config = dict(
    spec_augment=False,
    loss='sigmoid',
    encoder_depths=[2, 2, 2, 2],
    encoder_kernel_size=5,
    text_encoder_causal=True,
    text_encoder_layers=12,
    text_encoder_norm_position='res_post',
    text_encoder_activation='gelu_tanh',
    text_encoder_fused_qkv=True,
    text_encoder_parallel_block=False,
    text_encoder_dropout=0.1,
    shampoo_beta=0.99,
    max_precond_dim=1024,
    batch_size=512,
)
Rows from block 6 of the text encoder of a small contrastive audio-text model, named by matrix and row number. Rows with one number belong to one neuron. Each number is 128 + 24 x the weight over its row's rms, rounded and kept within 0 to 255. All counts start at 0. Numbers have three digits each. After the name is the row's rms in percent of the matrix's.
After each neuron's rows are labels from the 100 texts, of 14848, where the neuron reaches its highest value: "tokens" is the input token at the peak. Only what is clearly more common there than usual is listed. The data: short read English sentences (LibriTTS-R). In brackets: how many of the 100.
# fc1: MLP up (text_encoder.blocks.6.mlp.fc1.weight, 768x128), inputs 0-127
# fc2: MLP down (text_encoder.blocks.6.mlp.fc2.weight, 128x768, transposed), outputs 0-127

fc1.722 089:092141107139092133121094149114149122151135132089142121176155146115137114157118181120125151139135129136165085140111152128118061125137122131109125125122151141146203107098155122146121061113149080134157129111157126160140150097114107125155145144145123132161122112101134106131146168161141135120115158113127145138118146102084128122139099154096139120079135119189146113125096157090155121133130
fc2.722 102:140111145106191137119142135125092159145098101137149130146178158145106140161146056129146151143144164137125121077123147131107134097109136140124147177124118124135156120115169101110166166077115114138126124150091070107131117144160112122159128088141133102079141112127133117103147096124114153104143128111163120132125109123138089098083120136115160108089115128111156128131115123126086145133160
tokens: "that" (9); "not" (8)

fc1.220 096:096128131098078100111115123134096143107105125135155151092112155104164140162140147114102087150147164122128157149157085110136110105105136147129092077097119104108103120164152113146149103111129098116131079106145151119135108134149165135137149093114132138113121101131145154125143177164135114139108140109161154105124123154153147124129110141118046149148168150099138117164161123111091123101108
fc2.220 104:157111175154184148131095149150146127130129132105144116121132164116127159138087082125110144132163120134156159143176152168126121165109102124167160105137131123147145120131127112136126136137158148105118163124152216154162136130153129116148134121110110117110117136110161098073109120128123146128149134102101123118122084103081139127134089147160122141163079087148122133113146135153170121105127
tokens: "it" (10); "do" (10); "did" (8); "to" (8)

fc1.523 094:143107210129117123109156128099122157137142146133152091124139139147088118173125081119128125125138102156119110096114111095122101097126109117083126118170117117137133169135113118127135108120098117089158132149171097119130132120108179152135144122106129131116125078119119133163146117115103149133119164147159177136093115104176127155124137127122117155040164113125130117136119133139155119155098
fc2.523 094:140146125150127117127116117096130142090143141143127152138108114149153154112094118117143158122121124160089127123142128190098138096113135160139143108171166197118142145102093127164115137129182105155138147121076058099143167112148107134105153121165145117167123139100140105112079117124123100148152138131125140139134090105105133088120116152165109108153085137123142108112144144139156131149158
tokens: "<end>" (37)

fc1.515 116:131139068126121144081147149124137077134138114109142124146129134101101103133093113153153115146167155104181137121116134100149123109104143139146140097105151099116136106144124128183158108108163155138133099099082102147127164166130118114147120129136115129110099142093152143144079155124117141142145115139146099107104100134111131097163161159094143168132124104121156088067168119151150100112153
fc2.515 111:120119108152134108124082118138091139127131076106099141107082110131138118113116145099151095152078100132080147122118133176125121135165125108101141101166073147098127192113120151120125130145145124138126130163141156156128121130154104180117123094141144102125159084160090141119116104130105195133131143139113125146132170129156129144098136123133137096169106131084097146128125134106121146125094
tokens: "not" (7)

fc1.393 091:119103135106137128114128111155123142146106101126092113089104120159114106092165124133080133120136102112137110142147143179121088163126125118107122148104136120133142129078125168159154089135111167113098167141176101141120163135165114160100151167137130131169173098145153164124160131169103139175154097171126125133142157141101121146132113140115088148142129127112166126097107131178141105137139
fc2.393 095:143104067137158136102102099154182123126151131159110159120130135132129111120162140087105121154119147134081147188130134092115128095117124167110125102136087126111097118145141149140126114153131122140127113124085142138136128147158129139129145103110153150086153126135125107133114184093107176080069123125158126145155159105173099104144129159143128119149108147144115146136128097104160093130092
tokens: "of" (10)

fc1.142 091:149153154107105141141171087149135156145125171135117111156116163134149110142167093155117103095143160162135104136144134138105069171104112129132107146169142120165074098120128106112090145115118130180127164161109143107180148119105116146121132151122133091118153132133136119136145147110142079116108122114100138127111163087143131103148100102105115143140193128094161137135126152148117100122124
fc2.142 107:126111169130111132137114170133136151144176148159121102132137075149109163132109123128130111159069127106092099153122109133131160095126144125122157120133082117180117141126168145111115111140111146118165168145130118132105164130147105123134163145133159151140164163105150115126107163135092171140132128153126071130122117116072147071134180099148128136154122141154117125151131120112113143088156
tokens: "can" (19); "mean" (11); "think" (11); "may" (9)

fc1.573 110:111112116094126145137096148135134118107170125175118139145157132091136149162121136129093149117140113124161095128126105073168104132152111135165124146166133068114140110121134100094132129133100126137091109150110139146119162144153094162131092123134138151101112137131112159116122115183092144104141096109143114139095138165112142202118151146106106159176131098161139096095156126119110121157140
fc2.573 120:145140144126101134148125093141144162176094109127113103164120095136108112117141123119141124141115129114133135142133160182089160108102098137126177098162131153108119150104126153151127140100151139096148138155157136138136108111138113122152192131125106087130151074122154118139069126140160146122102159144093098146148142111152132130166113076136113103108091118103139125174127157087133174102138
tokens: "the" (13)

fc1.229 106:155113162092151152134148109165112140142118096107088161094131129152147099109164161115117168122092148126115107117101115095106132093111105139122101106109076080144098131159135148140133106084127118157140118145165137175149087108107105107114154130156122142153113144131143122076098127114095123141130144065139138098109103100124146113107140130149102095114126146159128118124071160152107119154136
fc2.229 105:116125079096106135170150139169126145108121105121115105167090154126095155134112145154131110115159167151136155162129179154140138086077160141115133108123126145187107142110134102139150155106101120155112132117118125157110151161161123138149130101142147136148155155108132096109130138140123166139119117096141158131128129147148134165135107127104159136134143081097166133097107184117171178132107
tokens: "is" (9)

fc1.342 099:113098161131147129157199113110134122108145136096115128145159134127079140117160152119107128118102080134101118103096143106149137124108125161157149090136138145133131140158173077141085105149105159091177139140110110146115191151089154131155128165146134123111150124113152124139160118102139125120113162129153170146116134095082174116144083103111119140152107138143135116146129132119163130126154
fc2.342 101:148144153121114132115153138097159122166116086136096108112124091117140135137133082109110127131101136110136167106122112153089115121115117191095113130123139173172167147117140118133144141148143142126090085168140113104121138105108118096167164097130121176126105096150099152137086087128103107140131102132175117105137109161128077154083139109144155152124145130123126144107141161097139083132152
tokens: "the" (9); "was" (7)

fc1.24 083:124091155163139095133086159095133141117042127126123168099113127132148162158134107137137088142123093095110126119146113088160113129139120112122137123142159131094095102152139112164095124163145117142147142112168140174128099145134110134119144154112126150129092114131146088161126133146093110162129119097107156179144105145111139152137130154106133113148108088104116117135117151085095175110101
fc2.24 079:119132103115123069120109107133134109139198113118103106147169138136148090112088145109075151136134095140140135149162133106119185105137102077138112138091154117155153150120155141129135083126130154175108100129127166115162100106110175094146115116146123142092159132137128120101149168118115136113122138137140106075131151098153154151114135138129110148118126089121136129151175152131100103132133
tokens: "it" (14); "the" (7)

fc1.483 082:102090115108126117111145124146094177151134119129134132106152096100101154130115157169156160143138143148132155180128140114128114152110142143118166094112079148158097117132145107129081090142106158149143099106095128177156131085091154124110137091188120154097130117079070149113162142120147138124129154151145151128158098113134099131135117123119132140124130120144096150099111154130145157094128
fc2.483 091:148145093135098113089161112111155138147129144126127108148084143154146131160161113131108113163134112125125110055081159123125137128113162101147113136133143121122115120169092143191146148104162123142101158108147160128095162140136110125126089108117128131110121142121125079103092119123161077134104100103148151111125145174092126131115123165134109130119124154143166151120138118109168133166074
tokens: "see" (14); "say" (11)

fc1.740 103:080070114130143099123147129135136093143107128131130112141155136154119138150134188155112118140136125101134148149149175092112119149083075146121131106097160116134137093109139077110084158093118148138138155087121179155147142116134122108167094103128107169097106106087164120135156146123147084109114134121172152164131111138148126111139158133100145128143133151116137138144151172123148151141118
fc2.740 102:176123162144178172142111169134143147132135128168151094130169134135117118168141091122116125127132080111141091129153099099153128141085101165111112121173128124131101106193140167116143175170124135122135111152110153098123111099116128151148113140137167101160111142162104120121150153142106122112139136132122137154110144112138159154149146157092149095113121124176122109111165131146151100151156
tokens: "see" (27); "so" (7)

fc1.526 095:140099090155101094105135149134117125142105133146117144128153130151138151198122167105105121115150107138145133100095150185145132128084163117149120118139146118130096111130080105170200128105155108127091135159108085148166117166126154090094082169083131112154149138099150089115128091110135116144129146133144125141116168144148116121122107142117128122130141107143134148091120119104121154123131
fc2.526 108:117109139095117153182118119142149102128161123142141123164159171095142138144167150140138125127112114133132105151103127126117159136128115096153123132121105104176128102130138115168116103066107103165151131096060156147190138132155123114156100167154126131111132114147143137121173150154166105095119161135153127143128166147095099135101110144118098135109087103115141104140113173156135126104139
tokens: "see" (8); "do" (7)

fc1.446 068:131101121116169127137151138128157185162125090134119129124124173142155136143137139125177106109162160121115143147133128107112130125125132097127143154112051103137108118140083148114176087143110158092118159104132100122103138074140106102099089118111078137100156157098109129133149092148149113154152151138108138099125104150134112113089116124154137139139102106155125089095119134117091155109145
fc2.446 075:173128137109098129152135113073175129156113127157160152132119172182127106143127128150133119132135168086119107092138075132090102120118104114081143130116083172070114142164130119122112142115142130104133108135103135107141103104101147119100150129094133111174111103092130092135152148137102102108154141117102158145099145124129145111149140090113141119121096104155137134110080111116110143088128
tokens: "<end>" (63)

fc1.152 073:115103079140064119148120132144102133154133159107091114132150136129119110157159145150165134102093161057093122102143119114141149125126160099060175123144121133119125162159166119122182146089162135121133100154122164133148095120117116138093140114132109143108188107129133141130118113116074145136103112096147128132153123129139149143119110164109111143085113141146131116114106118120115137153132
fc2.152 092:115123086132129139120189088140128072154103140114097178145101133122128093117089154088151147155141132097206101135124141128143114119135161104161130118133161121130085147104128138104132113132127124129129103132147099107103136106128142147160152153146136122151116123107101138125078136134118144180146117110116081111119125175158120159094116100141124136136128106071160091141112125158165120138132
tokens: "is" (9); "you" (7)

fc1.209 110:099144161137083119084149113146118101100155149108115117143126154135129150136097127136114102184179125122137126104140146131152124114106168118129168113146116175132119125081141129117144151111118103169129133132097130096127127148172157105127112126101130158089136179123077105181108101126174149134110138124150111126118108142153084147124118135121140106073148116091190167138116113122146149132146
fc2.209 099:151106111138156134138113102152156131137161126110151135155127141127129114163096199120170148109088137118121097100159120119110118128123115129128150166127093084138103100117123112119121130107111079098111133141130118127138166132145150122164106115170154097112129091135154106123201145129115079144140153147089137121163125093080153124115124129134143109110118102161114097095111098098067108119150
tokens: "my" (13)

fc1.550 105:136160139140109146115127163094133149134142158149069107123129094089085134107176127102163107072080112119092139132124113118096087117096098167169098147126132125137172114152141089137094129135164109099123133156124110109145119124139104130147131122118086080138119121145136150168166134163159127103143108135103079135138123140112126128126163101113115153087127115133104116121088086117138117155132
fc2.550 105:139131143105110137113098092161063123115117066160171101133103088097115103154098163115092109129101123155153116113119123109127151160097107127131137165117142152136148100141122149098112118201126135124147159130103102124094133137118123144135125170102126151110134157132118106116118066092131145108111139130128126146169129073152159131107129128107161115134091148141137131140115131137161085163146
tokens: "henry" (9); "a" (9)

fc1.57 080:125107095098116114121136149113094144107123117172092108126085138128149160129102131130160093132130109058135145112106111118107127158114116087126171129157115125105144137102098150162125163155127110155120163180069150152124113146149066145142155126086103129113124130134116164129125109174125084114115095118099116144154115121104146144129095143118133137186151157116115097115112131096105117144137
fc2.57 085:180158096120109105145153117106104122091109142093146163116141137132076125082153130148147148133122170166132117134141126169103122146120082136084129113117128104123128145138075134139129157105107140128100125139132146117111166083111114129132175124131099099146156154120151173094138116170105127113155146180114133109149142139170123107160088096122160140120093096123106109149123153128098106167109
tokens: "the" (10)

fc1.40 082:129129131139112074114130151119136175154151104124120115123136117103141147171148118120145105120127130123136113134151133093132124129150131091111127139169116085081135125122114092114118153118181097138133192114155119131096171118104128118180123123165141156134109148157132158107128120085104129106098143099110152117122138132130094156103157112155150138131126045121178112121081119165093139158128
fc2.40 081:129160127121148098142140102091093062088158105161084117141095117124167132084156130148150101146132147144155173112094160116078126145154101166142113117087132121162149167163163131134117109140118129138149113160116136152100115119126158101131149159123134113132110101156154141123130152086127108093186097124137103161092112168111136112111088144149119115104138139128140123136137113141124163123113
tokens: "to" (11)

fc1.760 086:128110117144147115139123102109117078104127093140155150147131118147099114109178107143111126113118140096120110120146131123167138192172142115163134108115137098157143108149121117154178146164110105111135132123119093131132138116155175149119103110141106146112109133137147154138169162115123124189122104074085153110084147082113134136134172117145132116130117085158142088143148132146088164101112
fc2.760 111:141072141131129133132110088122129108094143148146134136164094115109147137138109141123120148120110084128115141127183111129136112113117087130135113164157138137139164138179176147098106128147136116095174140152129118094166094133113139141151116122085131128145133188120124142116113146125147137152125095131108123109140151068123133168091125078112132105105107164195146133097173123135112159101138
tokens: "you" (9); "he" (9)

fc1.367 104:143107125180081132131109129127136151149124111129125143154099129143149132152137167092123114118143195092140133104166158121131150153134112082152119179181130116125098148147164103106180082103142129118157085127127163110137101138135143115159131136137110093129129107134101132122119140135183142121145167120112108143121097110143124168132163142137129129152105067081112147160127150126121161135153
fc2.367 103:132157106101189149126111117118115110110103084144155100126107113081170127122110087126100151168132079136124135121136137110127119128071109135109098131089174121146132122124138146091154156080095154144107112148123127111126141136137151152131158112110128131122132167141127115087125123104119188157094166090116138134127129116065135109123075175140129144105147082119121118133142155117109127109140
tokens: "it" (7)

fc1.184 070:146165124127084136124147109119118137118113121139119080176118162138137100148113122132129117190132142132098111120122148143118141102117098118182167132112179139144173176134151164165150112132175105131164132133138110146107118141130172121110108129131090188087138124117099116110139131112136102148157147135102148104133121133104158146151097173167114113122106095165153129103108091129154101155138
fc2.184 086:124097151121091061173095105121129167137123137116123086131159158070116130118128118155142121139101120127131135134132145146131126110134104071114132083142126103107106089088142112089155098122143161174134142121161126172175122144137126150122159124118130086121124161152165126157155140127148129080097130167139119084145110133149115126154150113097141111150156088148137147135154157112118100111113
tokens: "twenty" (19); "he" (9)

fc1.356 094:127145136122135132074150054137125115115106122139113119143162108167137104151132142155083119120118147133119133132167111139154142122138123115165133147171133159119142138110136161152129142131139079126128155101141139116141132127151142138153122123125184175111143135148130101125156071098122127093163143053136142114127134141134057110087174078111147136131152128149161137128162107110142109145138
fc2.356 093:102149126117131107153091193139192143110121190097113140152123147125124103130159133135128075119135122098107124095088123183114149125121121134100153137132114122128120104154115089140113108113103126122127130149135080152152126177109129147089148116151080130127148105099146137081127101148147147071123137142118113122127114121131122128103139145155160141188146125142131126143152128142121068086117
tokens: "not" (10); "my" (7)

fc1.574 104:146105123170128087145137147133108163113127126167120127194134129141154175113107123130109120143115141154145121144138170135097199122100089107099141150122133110118157120120110084111141115124117119064116147130116128091169085144106126126086103138126108158126114097148129148100114132116125158106155148122146136106122157156188126141168134114131135144089128119139127102093145156082080118148116
fc2.574 102:094097153100185125145118123136109099101111172090135089144110110114127135166137106126147083126087112136172164135109112192119125090135115157113125120100152161140120122134082136147085148123164116150116139126096155140101142122141095130172150095145143117100130138154129157112089168149125114164134119141119131088145074130136146135096105142140126180166142127156120121138149121119139152099133
tokens: "<end>" (43)

fc1.614 096:129153139131119101158117093127128073138121150126089090141097151094110135150127136153082156118106130133152077122177140104098140112109116088121107133175148167108132108095137087126132166182126116173131107090141117115129143147113100125144147095109145122077126127094126160161129110136152125113141131149143179146135128089114124164119149115139096115099170130137133154129124083114167149102110
fc2.614 097:108102108072144148149093119142168152085136146148151153118102134158128086147138158143176133111133118160166088112110099137114160076132142181141132161145129132171141098148140109120145162097143150107111180145117105130134123107109106115129127151136103132151135089145117161114122149106121110121160155162133125086129126182137139135094118137133134160124094098115095106120147131080112118102166
tokens: "that" (9)

fc1.339 092:129120128166141118102145097140102151134158155123152148131161122083164147143129174155096116117102140087151187149134135156161150144127173084148123116096170109146134128168149108144071147122107123149161141096119110106116158151098106130148095113136094133140113135164138123131106109106155094119126135085116163134091099122129091103101107186126155138141118117092111132140136150102095145140136
fc2.339 096:130153117107106106151131153127140096125107118118167118160143133132093141108158148099187126136128126143114125107085109154099135141084168127129103183137078151127124085150107128115129167076106136150105135107118129133143106066124151142125122136134171136121156087167127159129138123149146160099152157180093115128153138162111126118160129153142133097144121146108153081095125085118145143108147
tokens: "you" (9)

fc1.30 092:115135082106128092120116120101100111107136146142136140152137140108153194115133148151128132138072149144140119113113141125189129144085175162175122132075119140110166125166125150167133113123132151163106127171121094114154116114162089126098126140109127148131156112099145097121126134133148104163170105090107093137124095078157127122132157136106124127122104108120128101149157097127135088106144
fc2.30 098:122129146146135126121173090146146099110079087112098144074144104133091142125156131055131097158102088162080138139138141103087151135138115092161138116135135124193147144093120115120141167131152122101122161115113114123117141149094135145172119139145143067146131142151112181099101141111142124150130121135149129111108097125161118127121114104160135131121114118143130136140123147123151181119116
tokens: "of" (7)

fc1.615 076:135154093145089078156140073122086123191129119116084111140136136087144114110129135162161135116148149123100145125163118146100146106127148103128141129167142073169127116159099171123155107149124107119095133117086143136094150188148162142149118120154151178139154118156137150153110121116096125109110110120154134099136136108089111164155130157120143136108095107134147111130120108141115122123149
fc2.615 086:134149124124144113119140111158117140173148116103082129120129157144146106146134167108117189123097124134124121120097124142113115123108104148146124112196135145123179110134086123142114144113116142129137070146122111140164133081142149136166170115140145121112157151141117117151094156126142127098098158066139116120134157106137165189148082112152078113134125102084134144131147155095112139129123
tokens: "to" (8)

fc1.130 106:104125072118105129140133123128134096155122125151136098169131145152155080118096103092100150101095105136107143154095111107149106136136124142130081163113114114094152080138192128112151123148164142148154145143164122140116152140128124136141113119130142123085110151145148120114107140116083091097153094147131141151103142120119109154126133186090125114158158140165119105197144147106121129157146
fc2.130 105:157106158114119087148135107104151148100129146154109142118121158172111136121112133143071117135143155146138135113125112141093187135090129117155114126147107158135088155138105169180143112116098100138145114136106150150113118122138114116131167120093117169124119096131151130130123130117102118147089164152129124097102106179119137127087087072160112138113113115104177106083104145119158126144085
tokens: "it" (8); "to" (7)

fc1.302 099:099088083104091143149130122141102101097104151123168140102161150138119115122108131111094141115127170099125094154110119122136153140119116151132124143126113093138082129104131096099091115160152139172135105099086158107147142112120089105126106109129124086137146081138120164151153125152153107105098172113137124140152147129131133143136127142096114087094137152152114127142095179093085074138146
fc2.302 113:131119162166127109145084146107107135159145120114162072135112095099136158160139153140128118124187119110117141125145120115106069124142106118113119113117210156113160127117137128122145184138126084135119114159157151135105093122135148106141153142114138114112098162102107153101137122138105136130165163080150172134159109168138151107138119148140121150152123133171168142148125140123152149130110
tokens: "it" (9)

fc1.549 108:133083138073087170167126109114127148087115085119103163168129136086115150142137100127100139124126137097164126143142056112114186116132122131133170145165144078118094115123122127132121154087101105148098106135101118135128106115065101123091153124122137146132132124094117164121132139113112129120166119132108100152159159126136121160111164117129129103125157127141134114097139137091146130143108
fc2.549 101:124139126118127139131138108105124144116104098052124113133081080150144079149125171163091087148113141112092113111146107111149104119124126131176134105135111144168151123091121112134115090100136153123116145146161130111148148099116152132132154174135125128142147155133130098093138088153126134137132141118177182105149138070114113119095083137132128169115122148141166128099139142081122138126141
tokens: "of" (7)

fc1.569 092:177110165091160131066147125134158104141139095135106121135121121163089155118129126100129116121082142122120168130116155164103135156145145138141112157145077157103157108133096112143165083123128081099109155163091174121136115132099141100144106112161144137093129138128151167098109121140119140118096136142119130134160105189122134120136129155137129173163144119140132101152163115133115119136168
fc2.569 101:094099113117125160155103155134107155136072154099102135140147133120145095129141134125106131051124140124151111155120136158097123134100116151060128163145157142148134130150127152181133139153083089153116128125136117128135160117151126118132159100135098106099121117099117153140139133136119116106165160123115123164119112138122146107118112069113170056090111143087099149140133143100137144128122
tokens: "<end>" (29)

fc1.498 079:179138140163093117121148106122100143102097108094141071150117099201108099147096148124122110089158111112127126114130166137153160126107143135115108162123166132134128087124110134116106105130121166138125140072151116114117168169128144106115115112126094129141145152149137144147135107142195080098107119114127117131135134107114106128186124101153170142137125133125153135125124151123153177101125
fc2.498 088:126073145108160155126111122163127119113114130141158129156094099105168141101090132150151108129136104130123093107137115153112139143146142079154125127123133111049114139153174133094144168098121151115119114124167131150108170091151165136137131151135139126144113115086119106120128143137121147093141116123100138096132136131092162140121178102138108125164153084123143200121138108114176141128127
tokens: "<end>" (48)

fc1.87 115:101149121154089139112081136087150147114146105135120129140167137109163104124147125166099148126127131121138068098149113064109143136125096116150127166131115095157091106108134119105183129116096124123104178130170118124096127115156149104162158165127104137133103116162120144104104112158156196151129128130120117163136107131151108179150114122116110104118129124132127128076152139105104117134137
fc2.87 115:153108116128168183146111146138136164136126156165118133088127148133084177134123131148088181122099131124120157153172148163086157156131127139103082129149139126144136133133154149152108124135145132115157103107159143134147100141135088150107154101136089135122176115140106125125102126131131118147094168123118097152131127067115150100128110121118134115112128116049087125138154117134145151099148
tokens: "the" (11)

fc1.493 104:168151139144159075116126124112161099141132154122094144143109109146096136122155129060146160113180124119141136151149130155151074114124171145140101143133157132171114147125109173137128166188129139139116166121138112143094106076122123158142137142120131104153130152169139113105159113122143131168147149128129128143144124136111097116089115115100094078153115115148152089117158143097132111107128
fc2.493 101:136112141156137152145135127121107117124115148078146121107145155084132120138129157123099093169119158132081105109106126096157151150086140092128127099120116114137163125150081144139091146097127143132108110159137124093107155163138130117104125158091105133134149108191133155160099081117116044104112126164130133094097141090149104138102118157114148104155135129127096143147139117111121103146120
tokens: "of" (9)

fc1.320 093:147106142146082140143120119140138132125110188143091128120110128138122105119149105096102152121158117140114176136157076171112109147127156100104095128127076135123085113126103159166135145099129141154136112102111120130135150157123139134134124136140109164125150115101154149149136112114104158112155171112154103112145118102102100171124120127098151115119181172199123123114122167126106104141077
fc2.320 094:117125122109182141141137109133103130135119128144147143096130104134134124136124145130177160138147120138118110180136100153130095094116120189087127120105098169115102128121130137148121142114126078115111123146073128138139100139116111156135116071098138120165142101144134111114151117115112134051094171116133158126121099133094103123156129109115159126174111121149140128125110092104138120206106
tokens: "my" (8)

fc1.714 097:125135095101131079133143134120076118121102126115122101120130123144125093105128124147154155111135088149100161154164142064122151132151154155139110165143141163112095114071167148108117123120148124113164131119143115152113111123101120110141138108108102094071181112121157120131088101133116131115127129134168119079113135133119133099100123088155101141131118145134128134114125159200146146099085
fc2.714 106:122174100077154122158088125147134075137157109111101121119122108096108136137129155153152123159136110120100159113150116091169109112125118111162134144156110140123097124139165095178114115142116131126150106127150166096129131144147103185171161076154140085115088155138148119092126114163143137147121137145157148131151142147128139122121176135147084141083130092128126099152095140108145116138146
tokens: "<end>" (48)

fc1.397 111:152103121136126142143144164150149105107129141057149139109152098122126126162126140109119138120119158163166113121128152112134161110094172099127132142084145133135112116091113094178164130073139158104119134115128154153177090138113099164120105108164125128083138156099129120134097086149115110129139163150092136150099067128167118113114135132125132112131126095101120100137154146136129153102090
fc2.397 115:108121106140171138113091142138134109140082118107087143115135176132093129129160130097122099121134166128133143150151138116102122083112131089191128128155079132142134111121127119143092106130134094118110134121156100122133121098140131113159136149166141077139143112147087151098105135121157141114128183105156103120151162169151155159133081110159140134128120119123196161110167118103145138140100
tokens: "to" (10)

fc1.644 086:157125122093107123151090199120109147160120132148122092104127158135173124118172154136169152114121122132163089132140107093111126101106137112152140107119106147119152084160096124148116142108144140087127161123082144131121122141090127132157143140127127094088146134130126144168059121103115140135116139121146118091088132126102100159117114129103146168166117144106142105124128137112181135090093
fc2.644 086:139135122184180160125143130165138137132106130157119130133135114109134146133082132076111098188126138133103114067093114135149128153077104175184151145098151094111123133102145095081145121134135157112090099125176113136138142120163119111165138129130123103111129131102099181117129146130142134124107114128110164170123092137144143151107137112113119149109129088150146143128138129096117136154108
tokens: "the" (10)

fc1.763 111:166104142140116169111120098123126108168145127170183139123155147148164122106116140125084149132156127108140107105111074138114110105147161084172164206118090145114153109158105153148160151122133132114151121107155111140120158136130116138108142130167105135149117106109137130145150094122117136090117147124128084111167096132144130121169163167122138119079114115139141126141153108083151141147138
fc2.763 109:153130155140127082135127118149120155118138114110097119124193128180148159106151157127111120123121109127109152126167164126155082120121153160149093093148166146133091167143160131142164105124119148107112113147139129151069116167095118146138160083122159142115167099112151097134137095096116148116152105131101137155138117150161132111121148128107111115143131165160158111192129131167133141138141
tokens: "my" (11)

fc1.590 090:091098104114144132138118110132100121103072128148076095105152078146152149121139136173167154133168122122155159123157103097152152122131115115155121134103116130134104149140148109143166149111121151133152100087114147095117112131116088138131128163173134127101152160114149149133176095076145136136124184126143141139134195153111116117154172138127128149134125107139129116132121111170145125166144
fc2.590 093:203144167097145099114088122123139127101128161148095164154082103114141113118097117114169120146147127088128098129122153150159147121132111132110150149106183132137126156161110144124176139121128104110109140211110132140113137136108133125120139118111155087112106124099134137102144135130120089129106097137120119133093105111136170134136124199114081125133118132111153124136121116155130122079133
tokens: "it" (13); "however" (13)

fc1.474 110:111132138131158136130144173101167132177138124141136132139141112107122158142171154139106128119133124116100095149142130138120144178168103088111114141168149165119094127105122137152132159131111130166135066107113121164132136119127133144124157143138108141128142118084087132117053135133129121088182128106105131129131080128135137122103115186144144110129131104155172112132147137147150125085069
fc2.474 104:085112105119097165111084081153135134094127132121102138163089160139133109092088149098142121136107138111148205132099127143181088100074144140112114105121121088153124132157148101140084129130155142115089114108144130154133132146112161128135138155151148111162096095139115123111108124124138149140111150142153098129123118157137157121135127123131119117144111146130103133078099107146091139121068
tokens: "that" (8)

fc1.688 091:104145111095115139135159120110137113103137142151122162111132112079083143146139136124170143138125100133077120102118174128122182136095130110142103130137114156126124120113142085133167155137112158152119144102121139132106131125123113126099122147082146116111147151157133168087157136113152086134086153156157125100156130108087103147095146208139127131159109159112122151125127161122107107137186
fc2.688 100:155102148141150117115091095153119157133094155109175127098126127107144129177155149126126103133111160152137188146132135152125152134126144104138165137110121108102156113114138143106101128119157108084151123129090095101148137114113072136175143157140127140106120083166089157130104150123171117170101096160112148118153123122136124140092067122122106104106097114105146128096091142107151131108124
tokens: "to" (11)

fc1.437 093:166077112124106163128107118116089137143118107115115094122124168090119129123186066143162115127140144087126148129142132126073165138116142109104129075125103137117099119150125089117155128116155147154100120147157103147143143146148166179110096117116103115117119148138122146127127135169105130099127146087130135170162157132131110117152171161115120151125154156136164163105132146131170138115096
fc2.437 084:116144137145127134185167113113142131100117105084112169121115092121148124179128159097117081090119082140077151133117118116109126132115162133172125117116135068139133096129092140120137178121097106107112090140125127141155154137127118136148146084085091135110125094127107149174125136090113129130131131154154164099136100115163133132120164146123138166114140130140139106114145108090100158166125
tokens: "<end>" (31)

fc1.689 098:125112103126102143162130120136146160114133162124162143134124132128099161152129108142142081172090136070121073160105147144119157157100153133079141128119158112133099154155133110139137144120095134128094117168177136090110092109169121132123122118142122099100156118092163141092124096119088108095096110091124168163138110139108110115168169122118098101122096130138089140109110131135123117145133
fc2.689 114:133099182142123134145106140115128093151107092147115138131127121153171115111116179145136150120104125102144133139105128132119105126129110140148150110126108103152132161134130130140150110085162071098161134105123136126163100173127124095149162160143129126128102124163128115119117115132152133091186156198129078114132156155117133140117056137096101170142111138137188137113130142144133121103122
tokens: "twenty" (23)